Weights of a small sound classifier: 17900 steps, 88.0 epochs.
Rows from block 6 of a small sound classifier, named by matrix and row number. Rows with one number belong to one channel. Each number is 500 + 25 x the weight over its row's rms, rounded and kept within 0 to 999. All counts start at 0. Numbers have three digits each.
After each channel's rows are labels from the 100 clips, of 14976, where the channel reaches its highest value: "responds to" is what is common among them. Only what is clearly more common there than usual is listed. The data: acted Russian speech (Dusha). In brackets: how many of the 100.
# convs0: first width-9 conv (model.blocks.6.convs.0.weight, 160x160x9, each kernel summed), inputs 0-159
# convs1: second width-9 conv (model.blocks.6.convs.1.weight, 160x160x9, transposed, each kernel summed), outputs 0-159

convs0.84:482487512481467525460505486490523491498528504434510499490489530493498441498574510510474472462511500470455473521487496497498509466471512507539513483478495516529516495509455526471430447507499533505529475472530526465475503490475479457493477473475498525512482458468504467525479479490522456497502486462505489502508501509527501537511492460525473449449438481481495497481497468492526469479504483532487497465498507503504513496484500524550501474495525502496474477497515481475503502450489498
convs1.84:494484510486470505513496444525506545479471520425524464520491471485558527529507500547453522496470508504496500472475484467502485451483503486498552509480500487467469526486510526481491490499516502473529477522493537506537504540506484496482467466516466531528542476514472519522504538528521524551505486500523479452515461461484486541501481487531510489529522495491471475519506454481539517500449485504551478507489516515483501520488477476524499486516521476467520469530505507527500520475489493
responds to: emotion: positive (66)

convs0.158:472510454462493484491513505499506531514509522504516493471501500465521509492486507475482520501522537506510486516472478520475520473476475486547496544515492515490476521466500484487455476528478523561495483458457504476484535536476420487526446478480482469531519492491481512534540542496481498481496538496492467518472503484535510526498445485476461537479524478504514504508522500487450458510504489491454531504524522479484491469522463475512554514491475484485450480513542492468509498504497505
convs1.158:474489496480469486466551482449489500476479509475515472517511506469560439476485512500464477484483536481507518499477489482449471463515528505498477514551486488558474469468478469503541496499457541491472473468498481503483517518501467498482521482483507468449491505512483473511455487493472489459479516479518484469484473478494472511516519494506502568494516517476450500470541534456470484524513542534455496531505494491478491482499503467509479516484493495511499491514518467525469483498509516
responds to: emotion: angry (64)

convs0.35:458476461483504511486536537490455514519504501540521512485470520473457540502530500496525501490498510476456510539518495533472509476543516462479476515514489474516458535562512510500491497511484517565473427498528495501528545526482497488502493469465476452494513514557474462524558533509521525483542493497502515503484512516484461473543482462533497493512481480506481504493487501492518453485513481520506571479524486488513520502502505485496520457487503485492498497517503492489476491473488499
convs1.35:484524500477501490488473524498520530513497472492503531470487528465534473546494509435451493466542483509530501484493475468494473484504520509477478567518507501487438469483485512504544504475483521522482499510505479521523508495452514530508498515455475476474515535521495449449496474526482499473496503477498487493512488487501477474474528495496511572508489505536462500464508510455456441501485510483462528485486470536472525491514530473506497529516508461501515491496500469523534472482536502
responds to: emotion: angry (73)

convs0.86:504499464521456484459437497457529489481533451507504472508508505470475505484536543460518499529472476524504520511487479496469581501481489457514482474497491492499516531491495479517481479502492517490454515534524515507547494495502483462502503502501498439510530467473518480488521518490559536480498511541537510527505519491488532554483489494469507461511552465465526529503510545525469497471528508487512506487524522464484511482483487497492550485498469535529509481488504520470502492516494495
convs1.86:434496512451458513515503490483451467473496534495523521509468487503527524500493524518495466509510503505481524521465526483481462444514522493496432485519492509520526478514495488452522486473507482482475488489531483500478495538484445509460520506503477498447469486494454466512527505466480513499465529512534488492470503465518533456502540515531547501512529527551482494519548526509510496491504496493516555518532487525480506517481505481519507527498522496524521544501493456513510467487473503
responds to: emotion: angry (48)

convs0.146:496454485500515512507477451490514537523508489481512512545511499466541486461494451515473531542500440476518437441505476468470479533488518485505489530460466540494490518493489510542496493481516517465525518519475520493509447480496493467523512513545456504504518519437519535482470513495452505483544539488499466499523503497517523522508489509544502517517527484533525489516561490485534486487495506476497515517455517487507495499478508476505512496495512510518526490502511507536531542523511487
convs1.146:540481532478510498510474498479492463448484488481522459531500479475508468513506514485471503479462460490545527472535486485486487505459479516472530464492489478499510480484479435537531495507503505485468465485497497519511478455449509509473458488419512489476489469503513517485511463477463505494449496475526478464504485508490487489460500504494467518524511535490510485542498492492508491496494516509440491560458454518453494490496465529526505510504515483487516524472502522474541514516490506
responds to: emotion: positive (92)

convs0.85:518501516521442472491527526479506450468503465522514470544505485492497456513490548409492505534509495493480514530517457529446529521510534490474528466506496461535462509498491489505505507510464510516504499475520488471533458461535507499510489485522558481501514483550522524502518495506527468496448491529505508518506512488461524526470532528498504504527518500487470492476536495501484514511541478506473515511504468501483511528479504498476520514489454529489519520482491491459463509504504557
convs1.85:514480487482493487527490499492457498449472495488513512419507469488479532483460486497491499512515532486487500525492525517499456476502435506507481502524479505477498466509496554465487469480492481497466471476478472483480475487475469474488477481439476475446464489526507433508463499502458450476452510471525467502457486490526510470489521506508500516473492504495461486501477509487504485541473509494468527527479496494459477450480477473506487500506485491506495539490495475482490447488489485
responds to: emotion: positive (49)

convs0.68:517452484458508499483486494517458520520500524511520536462482547472464459514547517490451472496490517457454492511513495469480446442485479520501517508532497518486462505479467465476439467500489525563507456508481511527532528553501498476512459473495471519492478535486480495545507489451506489500490500493493495516509517518505472502516470492492451471497447515512504485457490464490469481510529505496469502476518510496480511517504481492508515452510474524500497507507499521524460480479503481
convs1.68:522529518511442506526542508540522518503488500448508488501494458520543486538491457495494498453516479486534486522509506507522506458533522469520532538489504488503509529488514509492513476531543518469568512519493539534547502526514537490473521528531484536517529498542452499511484575488492482534509541509477537519522480478505491531548528499505509479514503491496479496502504498519533517468509513497532457520499490514534535514499489514529514511517498495533545454479494522504520494477525515
responds to: emotion: angry (67)

convs0.75:499492533492515558496484500498510487504478535475541502485468525496499516496516519467498478466538484505498499494496493571485498500476494539508527480493527615528519555547510493478507510569476489489521485488505489488493482496506468504483507515492510532496494510515487526495485533491489520494501542485516512468481486481547542507500489485503499495473523498505515488494531519466477498520523531523512519514480505485529490486495470511479482500515569508537483476506517504526518478586559517
convs1.75:512502501534501471507494485507489550536484521493519489518548507508507509509505568493518516552511509476491500514512508498499489485486511469509510525536480496586511506493500511503521513502523558513516499505498493497494493519512515479489509491497478494512500502547505502533497493514486496524514496490496502496503537516609503560541554502479486500479499501479497490532523503513492532544524499562520507523508510499488513507509503498590510498510503545520549497516583511534514509493497493
responds to: emotion: positive (95)

convs0.98:555488509524497474513453485506519537549536480480526529490565445491476475505514478494504515519513489499510445483526478527484486492498467494539521518452466524493516498459501532475495541505505502437456521484493530480461432499505509510460486490498507504533455510515507518437455487522482481485525485486522495523506542445527516538488507516490531512490492454483525479507529486514502489483533491482477501519487501484493478489494508502498517490528531522463507507519502509493516508550493463
convs1.98:493477500484525485491499502473494478505476495500481499523500491480521488498477460524501515483470457499507530451510503508509426520458476509488503510486454474495486446497438482529522501468420511464487488486484480532474430478439491504504476499480492481504499501479508538487504438491463501497492517481497512471467487514483491470478518489484496494510490515489517474531507470457516495481472493506494465493415469501488480462501453493502489505468486464501492544476508480475459525488511503
responds to: emotion: positive (49)

convs0.91:460516468491469453502516483510509539504529521520511484494502491457496497492483522468488523523515543510515524500481472529452531499476524471551497542481472491489493495495492481524484498514486543555500484453481487484500495502518446495515455483511488460518511518513485503538528511500486469467483547496468504499476499503497512530495438510474458518482512475523491501499503515464464458490495470455439516506501503469479498483538476467520536526492477514458466445502517473467491522531502547
convs1.91:486494501488475496499518473453508481445474494467515477509522500468531408461508494515461501490512525469508534526492511513461489487468498505507506500533482492506504475480479469505520500498475522503457474473502500517507509494491482487474467518450500469458496476509496466500450517486465490469455537447537510477490482488494484507504510493518487546499514512467448489485539518462494479505510546511412494551506490503437496478487494449505495508497505486472512502505514484513463502497488509
responds to: emotion: angry (52); emotion: positive (46)

convs0.53:522528491530448475502518501523528498478486516460511452509541498464527469505528541477519542524497468519509513494520526516492484535484501499494524498483479511510506507525488473525529505521518521464508478541562523465524500460516500522501509483481480484542548468515496484452461521512499524464460541473515538492507508532533508533516511505479547525527488470484511481503522530507509449514496480513501451532484501516480508491501505516513501510500465535489513497413496505446502544529479505
convs1.53:470492490496503475462484443455464501450499496490523474462528509518513489454494525465507479504470507493482515494478548530478500496476464491487485470505444502496480523486521487490457463551532517486467448488465530472482470512492459429482506469497505479503488494544495477508504548471495462487490467470500505473503478478515488500582474471508494516469510504461497516491523503482498511513504496496468539546491540512486500483497508472498493487480477488449541513514521495491502476504496464
responds to: emotion: positive (94)

convs0.148:437499509504521486445457496491549459468525507468476510498480467497513424533510516483469477488493509503498532523444512508486521499479496488487477433514470475499486515505489425499488472528502500471497482473477512470490494465490456530509491500514497507499510476492472487486507527431517482516502467486517517519512514527529486489481494475518443497448522508485493506439482528492497512488469500478476516493491520481489525496465499488514539490492506508511503554448498479514507464469513522
convs1.148:489408523493455486496518476529491538471474543456484497516480472486494473506487472507448489527493502506482487487483514471463475448429509469502500488496499497509474496507452502479512504462511505480493514488516520522508470537491458477497465474515456518509463467509464533532498502460480513513498482527472457479495502467488494532486495526524510465508532501535525482437475475491510516481508478495514506481491485521504504533476472492522477462484510493463489519532481511509495484517478430
responds to: emotion: positive (39)

convs0.145:470487465537472505523483460491474485510493472520493457509484490489518489483524498477504494469485487505490531503467467534485451511496464470487476445535460503470488499520483472516484479497497534527525471481469496485472545502464482491526480470467452488467481444515497541487460493511485484531470474455496509485480490512532527489517460478474465516473533480468488467498513503453510487458502476492473488481478515455493510460492483435522490461500504482438524469494502474485527503504504503
convs1.145:527578533513524487519502539521539494535492525530518508508505537516473469497487497510526535489541482487516534547506532540478485517539533524529514463495519520531553526512525500493491533555530489535495540506488519503518521487478499539519494523539516538514531518513510480489485534499493516519508513532492529544549531525499523480530512525525464488507499500507522537538522507540520543499506484494486516505517560497517490515509539532492539514503514510511521534492496549531485513476487511
responds to: emotion: angry (80)

convs0.99:497457491477508495505527486505488528522509520536509494530435513492500490474517530456474506482533523498506472501474483479440534499503543506501463526440472523477463510510478503534477472490497517541504461507466489497509488521469493469467488463511532475472484509462510485551489489500541555496496536515481459484473474497473498505517498488488462517496496508558524503501534494504471491457471474446468489491517450516494478497541512459509524480488508479501496431504479483508473508496516512
convs1.99:450512470477505498479492485511532487482506508486515482553501560507549470528541556456488503497517552522517524520482516476483540484493512498507468486517517487488478498506512471503495491500495515519550488510513521527524508537489501495495506511431519520441540494470489473553484501498536510528468504436512524501520510478515452486495471501498487535513525504502478497463521528484468474530500516502455524505544498506454508510500519460511496528501515507439515457503537473505511490487473517
responds to: emotion: angry (47); emotion: positive (42)

convs0.155:452451483471551510499498457472498474520469522556502487561476592469506506438492487503487497497497506501494472510488503452497481527512518513476480482489547549505478538539504487544478473526497479533514494536468472518504523511512506471467529498484485513498494515456511492522517527504533565486512525508459503499515494535482523492537499513520489495505508489538504508479514531460524465493501514492508504494528490468504490518505534483495520481460529484507478491507493460552471499506512505
convs1.155:503528470463527498483454488488506473480476467525502469516512578505487479536527533460475536518467500486440488474500492466466498511524540499458496442498542474534500489469534486509460470493518501507508539516482517527501522511473530441467496487450496508461504484514503458509492489462512493505511467476493521480537500484536457484494501513458460505451486489487514489527509479492461513512498487508481482494510477503477485537482514509531465461471517524502523462493515511494532493503492465
responds to: emotion: positive (94)

convs0.61:531442473515504531499508485512499504431482529487521497464517529496499514479525541472535531485487474491507491521506531534517537504463491519529509520485488531501478529537463497519451481544483490481510479531489503472481547451500497496482517486485496495532495525491502495472496556502527512466437477508514488479495468550533526540544442491501489499491510471486486511510467524525515495513522451478506522524505507491549490525523486509466519486542491517461519498462484525489505519500465459
convs1.61:488486470494474491504518483460509502474457507491552482480553507492537529441489523513527478538482457478527496475505546519485467471536540490483492509520508499560478513520511490481519512517454530461435521505532443470477490508474505485459536500518458496512484497532480454494499528519475500482502510511496507472490514496530485512550531486496518526467520495468515530498508540440506499500495530521525532543449483479521482507498508505509491510453469523494506507508526489496490500522513522
responds to: emotion: positive (93)

convs0.76:538488511461505476506466469474483512530497495484501511516535492432486483515493481495481472511476527489495439489511492468523449473524449499466520489497475475464488494483507479480490481486518496450484467525446488465466495517470488520474468466459475479499439495474490489473462496484513482496502469456481462514514512469494480486498489495460513509487466471507518450517508530512505459521497477460478471467502524486482497465493476438489490516499519482436503522496497486478489462482495475
convs1.76:511505550491529526491492508502527484525520495504451515552510503532487484478509477479509552474536483480488525504551485520495504569504505511529503484491489499503499495494510501540466500532509493529490512532460539530483493471506518521544482514511532497548506533505536493468511471473497543483518511514478496491544491571515525482536536510475457499475497498539543486533514440478486496487510478500500467468505507505505502513514487519479558523466464484521522485479524531493472536451520514
responds to: emotion: sad (64)

convs0.97:491515497502444483486473519490538513530536485461522471506529464516510488538466505498518504527490484549498546491476502489488490529494534487508503530526483437520485517494516508505549514541476510480486514477546477478513519480468509549499513507511506485534561433493475484483538508520497491535507505469563540508477527486524490516469497481516493528522555521462480497502471546536521488522513516513494503502510513517476523475502507494513490509495442536504479522496511499439513498486460520
convs1.97:441517492447464507489467466479502508489517509487507505473513501518496521505485513475511467494494471511485496440432525460519455447489511503468470485501481503486508488472491489464511477509512498445490492487493514500471453501476452488519533473505499513506474434491438492505511494478474481527470498466489500460493491434501487504498464453503479501475501505475479487476513496480474471519503478469502511518455539511516495505459509473519492515487501458453484545485499459467494481466487493
responds to: emotion: angry (47); emotion: positive (45)

convs0.2:458490478515513516508473485487478447535478454520466508509502520508505498510525497487510480473477489498474506480460478501534477522478469471448481476509475538459503490483451499535481455440527499521522466493460521510511550509496517471501470464504486485502486478501510502475498480490523457527448494478475533474540485513492445458494459481491496467509492489467511492468478449475460475476498481451526492479511498492516492469478491462483463486497496500454518471491541490520483500466478502
convs1.2:532541542538528480476498526535468461487490519500544513537469544513497470527519502459504501486509514505491513537542519504474508510556495505495520455505548497525513535545509470502488509554485474498513494492478496489489542453538499507514511511519537553508501545532502486457494550476517511521508501504502532540525521506485507498534490540515445492494535498496545514535499496499457519497503505479489495529546521512525507511493517534473487503516470507526508506505503561546492492462520511
responds to: emotion: angry (42)

convs0.67:496496533492518560496486498499506489503481536472548504481465516497497518492512512468498471472543484514492497487500491564486498495480496538507531485489521613528514563541506497473505512569475486494512488481507481491489475500506463500480516514494505528497491505512488526493493533493484526497503542485521511460479486479542539501495486480503501498475525501503512492486526520466474505508520536523509521521474496491526490483493468506480477507512558505536481473509517509530515470581560521
convs1.67:513502503535502470508491479504489552535481516494519482518547510512505503516503562491512519548509515476493494512515503497496484485478508461506504523538475494591512498489498505507521513496523552515520496505495492499497491524512518475486507488493476495512499500539508501537495488510482496529515498486497499493506538510603500558532550503473481500480498503475499490535527498511488535549519499552515501525507512508484511501507500493591509496508504538518552494523584508534513507485494487
responds to: emotion: positive (95)

convs0.79:525465500483503533498475501478493477479461529490555491459503513466486520469505522462528469480523470500496484501518500567481502486466499549512545478496545561545481571532492494458491511576461481489501482493516480470482492485492482499482542493491487514518471501506486515473483540496501517477496504489529475485470484507538532514500506489528513493482519473483522510492526524486488472522521517529506549519483501458541468482481455496472498479521522511513478487503520516498516462532541480
convs1.79:507497495526493470514493480479486547534472500483515480514556497510498518498506554509522516558483509488503481504508502515492479466476531458503504520518480478591503504496500505494523515506517537499484513514509498496496496524514520472472526474508477481506499500554483480533482490523495493516523482515489491477500537505595491552516548502465497509474502482464481502537518493497496543541497489548536517519504498489495515508499488493575504490505496541531546492514574497529513500484487473
responds to: emotion: positive (95)

convs0.100:486547484476499462500498518501501516491499488544514482507511489454546481498485504459495512481534552499506496529485454530465480489501442478507498535506491511512479518478517492503510498509493521569507432427487508484500510526498469514551452514468502456508529471536505523524519528498457481493484544477490503502499495498500500503492474476475478522520510495479511486467513472469473432480524519501469523486501514476486508471508485463530532532494493474498463516513554500483497508512532549
convs1.100:511492509505472460470523486474493511496463511477510507456517515483534415474494499477468466470510515481495513502484493515451473493498466531488484521542498496533432467478496519490512455484477510490498452463513472482486492477480497492494483499461501475466479506501495469491431520510473472473467488420499488506479496497514481503521525484487495551495493500487504514477508514510465473530495516529425473510499521492452469469483509478482483499510486496517510475487506506519461459502537482
responds to: emotion: angry (70)

convs0.108:472559464512502482505572491484540469493494487458475478502494464494527519487469566451506540517512514552527538507494492508484493511533533467500516485504497449504513511506474472502548509489518486494519508516506483482487468470507504538480523498503489510520556532522483489530505522536509503462482537516493563492495497493460489488489516480492464529496528508503463515499465551449478526505503528489512481545479464468514473507518521480517494538486469491468494477494454504493508517483502530
convs1.108:451478491492500509475490460455483515491499512502476478487494511498453510445431487508502503518497491479484478457486507482467494512505494490462433530455459495484506444494482496503490468453493498501463466488451517531504434501483481460481509492484515479443509465484515454457474483506473490439487509485486500484504486508492472499514487462518482497464462484497438475486494489491481509474484475487486504520477490484502503493516485457506481497512503478483528536485494446469473474505480492
responds to: emotion: positive (68)

convs0.140:505459488498515531480500507479501479493493481505505536460499514501460486513520483508495447503472493486457499518490496466514530505446520496460522474479505524513483505495468461499464461516483480464519475500485462478475522506463509472498491452494521501509460514488484468493477550462497447513501449512521485500502514512507468511521462506560481426484499507474518527486440493528527488474528458466492524499497508522535473503482486488447516463511474505467518498491472531504487432492499505
convs1.140:508488529533488536523518493513472505494509518452523526489502501502503478476468513486489498478525429467495501505509469535490423507519515488517520463504483512517526545501542507500485488512465510455500504512513547534483506485513508494496499512558498574568494510518496500488488517471482520505531510527464485512512488495507482503525521516532488468493488506517508503468534522463497522500504516479540494497433480472530485516510507491494508504469468491510486453509511536514406493469503531
responds to: emotion: sad (65)

convs0.69:505451515510498543495473483482509491498468522477523513481471526473488513486517523467510474465523454497494514476505494555506501506454484545520529483512534581537495537540492479482487497554453493475504477473511500484491497484498461515490514498485481527500490493504489537467474505483462515479489509467525502462447476490566542505477493486499498498463515473476529496495539537467477483526528503510489536512473519451534500469485458495474492468506521512502465491500526507504518487547521476
convs1.69:500503491536500466508488473488472538522469502485507480505539506493494523521511550505528517549489506464480482510497495516507490485485521464502494507524488467580515495483504507502516508495516546504474509505497500504496497517505511465476521473488479474502496493549498484530498487517486485505518477504482487478504528503609490544527553500454490496492497474474493493534500492501486538541505485562526513514503486487489504511509490493583497480499501535527547502521580491528514504468494460
responds to: emotion: positive (95)

convs0.71:481512438498505532510500517488503461484485458523488538468491504482500483542523493470492448488500518496473527519477498478512511510439497503432501501496490492499452489478478473522470469479518487503512455521455508470493526511506514491523470463508489472498475498500486497467482549466505463524484466477495523490514516509500449481490419479521477465472503495496497503475472473527508479498529481463496502475521538493537499496495483477461521507509454501461540521483518520498481431481480524
convs1.71:528490522567499509512527502515471480461475512473523547502507517513528458493520515483508493488535474484505493530510507554506487499528511495549496405550507503517493521508516508488493511537460496507519494519500504503493500437503514461488500500532518552536449534553486462483468534471504540524516517497506487495517474497494506498530515510517489503488514482515502520457515520493506487513506539486536476520470465472511469509527494524471469508489444489520490518512505543547469501468528507
responds to: emotion: angry (74)

convs0.5:539513524517485470501483526512508514507515503535522493491497486446487480519494519451486538469532542526497488547499458518445526478492470497492514513472502508498471541478483477479517460520484517555487434494505499489495484508545498502524484516454529417520495503551474513497490553482511505497489517519494486502518475481455482530506533477494534504530503468495485474500475476517469431483528524482473510515521476522486500512508497506495550501519487478510469502465486533469495529491507533
convs1.5:511466503478516454474520495466500496462463498513524496483554502473527494437501510520481497538472530493507503524497532485455485510523465538491481499535483509536449494483498534475537460502484502482451455468473478465484467503485480494464471508456499473461485528492525438522462534505483478459462472448507496523484514495514508492517511499502515523501532506502512499488510534489514499534477543534444509525498488498459497503498531462484506499500493511483492512510518502535453457493514473
responds to: emotion: angry (52); emotion: positive (47)

convs0.40:506527457495481465525579497481498513491485498484512474500484465458508502461446492461496505509532534511501485500494503522484499510483530515522498526434504500513530515541495482525511531520497525552514503462527486500528463527474495484531497450481440474495524534506487509518444492497485486480510506513506504504450506501466506529465515496499486552472494439505471470498469532484494467455491474505465524513504487450476471489537484483511535497520526483507472464516488509478469485527510491
convs1.40:494495441500450511506515479453526511465484468488507477499525489457498447477497491468466493493499522516531486516527522509480530510443529489524530522543496482499509492493473495519521524493485543546481508501480523532514507537488490510500477508468493465477520468518525493515444482529507515496491516509541494447496458533500459495495514504490470531485489459492446468460511504460444480509516522482440495553518476495482486492521469459513464490502486500452527506510497489483497513483466499
responds to: emotion: positive (93)

convs0.51:536512463513514479504480494519544490478478488488531521506518507470503452499510491450486527524506496486511494495532496529467504527466541490505541464503510521506500511499488488538501504533469479511483503513499477473449524493530492507521488508535498482508488528495504547448445482482512472471466524455509508528464560499534526533472467536493515463443483494526486500513501528495492479532504511446477517530495513487502483467478476492477532515540465558463485487437495510504544513522508503
convs1.51:515482479530500458502485497440459502454468479484530473505555474505510491450462545502522519514453496500526530506514502555467493460488486476524495472523456490537497472497458477496513506515476532468464480474529513499491461510495521457452495481485502502499488493528488495547498490483468493473468498480504506501478517472520480506515556509475510506493514511445468506522529509504494520522485550532508504566482495531470503488494480525518470511482492516513563506506533484512478490524469484
responds to: emotion: positive (95)

convs0.26:466505508481477461455517505470492527513492485529519462520505532508529468507460529455478473496552509475464494482484473528483494509517471482483496543527469530533528507514506480508490513525517514500534466463475490463508474491455464496529462465452490494511522493534525548523489499501510476479509498462500524488513534515495529510486466493465467515471471489514519494491531523479453470515508444501475496468464494466452522478507480477526519490498534491470509486533558512446495475516513516
convs1.26:505509500533466455495511485498506526496476534506496475501488518495518432496485533455481480465526526494502509502478511520479492524459456498514484528521497493513508457458468502512508492477477508527473505457499474488511494463505477491498454500445482515449490477517528489492448503523491492477453515447475486483463507520510494497528508474475479561491478492497510510463515537509468497524489536496394474500498542481451471464520505472521489529493497474489512480499494487507507473514519500
responds to: emotion: angry (74)

convs0.135:531487490486510507519487488518492493493493512516532515496512491475488464488485491444479523491454546469493464470517480495443501500475491504480569466486447546478475539474496453506501431531506474524491486510480483519485474501512503486528501507504520469511455503470471547464479510449480475490478516452523464520517489480512495540486506505517492472505509473506506494500506495523453476470526507453467544507504515497482489496480482478503534487532493490485470474435487537505520505547522512
convs1.135:500486506482520454506499483481485526495472473515521475511557467500516466462500535489490524517471527478538548494518476485487467501513433496512505499530438497536483488474475467499550462499491537481490494480514498495498445527506511489485462509487478525499484514520503491548478482492480478494475487456487465521476546495525480503487551518462521528511524533459503504521500514521479525529482549550469476516485526504427516483508499500534514503499480514520529486475529497535507489540503496
responds to: emotion: positive (98)

convs0.55:496494535493513560499486499495505484500482534471543503482465523495498518491513513467499474468543483510494499492497492569481492496478496537506526481489531614527516560548508491473505509572477488494514485488503484492496478496503468504479512516494509528497493508514489523495490536494490527493500538484517514460484486476545540504494484477502501499475522504507515490489528525468474498509521534518511520512475498489526495490498471502477478501510561499534485475509517502527515468582556522
convs1.55:509502498535498470507490481506484549528481517490516483514545507509505512512506562498514513549510513473488492511510503497499483487485506464506505524538478494590513500489498508505520511497521557515516498505497490502497489525510517473485510487488477495508499500539502499537493488514480494524514496485494497496507536510614500555535553502474484500481495497480498487534523494508486534545516495558520502522505507501485510503506501493588508493506505537515551495525585507535513506483496482
responds to: emotion: positive (95)

convs0.125:483536483527485522541542461510534447507486516499499466509507444492520519505466566434534543488500522550510530525500488516484493505533552475471524460510510484486490512504488498492543491515498473502544481499502482472469502493531510539500534504508511524523530473520497488534523514547487481488476537491509546474493475487463496496492511479505484501489537508514461504487446527452479503503524551496503495543502477463523468498503517487510495523477463497492501493477470509475537519510496545
convs1.125:467471489470520516480480465457470511489517512517478485471504536494450492430451481503508508523496495467498474487503509473475469516520500487466448518486493498489496459497518514507502464481505508502442469482440511514500446494484486452460493499462497470438487477492522440450475505500466473436494503458487490516499501502508477494527480454517477502448495487484466475504503494498503494469476479496492505520484499489463498498515482457528508482508499501476521546502498470463493470515493475
responds to: emotion: positive (86)

convs0.25:498501533488520553496484499497511484506475537470549505479474520496495513490507509465498469474539480516487504489501492562486494491478494542506533482492526610531509565542505495470505510577476481492513485486508481490493474494505467504482514514496510525499493504511488524488487537488481522492503543484524511470481498477538540500489489478504504496481521506506521494487530520466470502507521531515504517528474493488526486489488471510479482513510550507532477468504517511529514462577560520
convs1.25:514499505533497467511489475502486549529474515492518479516550508514504503519503555496513518548502515473488488508515500498490478480470508458503501521534471487591507495482495503505521512491517544511517498506494490497490488523510521472481506484493473491511498499538499495539494483510479491529514497484496496486502535501599492557527548504467482500475496504473497489541523489508482538545514495548516497532502511508484509497503497487589505489506498533519553494516580508535509505477491479
responds to: emotion: positive (95)

convs0.78:530467460496480499509494471515503504517504506489532474541505512471498461497508530456492526532500499488495483502507469497463530507465518499499528462440477549500475527514476480520455435503505529488492494507531508492530467460540520435506504489497506467497492487481480530455464518458512505488497490477511488489483489500533514527545479515498510506525493456493505474482511524528501482479501434464471529503491514498493486513482512502492501494552490527459514423443462527483500530526508508
convs1.78:537496486500528479537523470507510502485478494525539486534534479470482515487548492498510542528469474515517520478542534488493479541507468486502519521524479491515502533522495493534563497524509512485473476522497477483511469504427530491481495505488443484501492529499543510500491523518508489511470492476544482484504500525499502493544511509505514518485520514502513453533511525500518487479513539499484510600437487484474495498532521476538491498514505516468533519500503572523503533505491513
responds to: emotion: positive (88)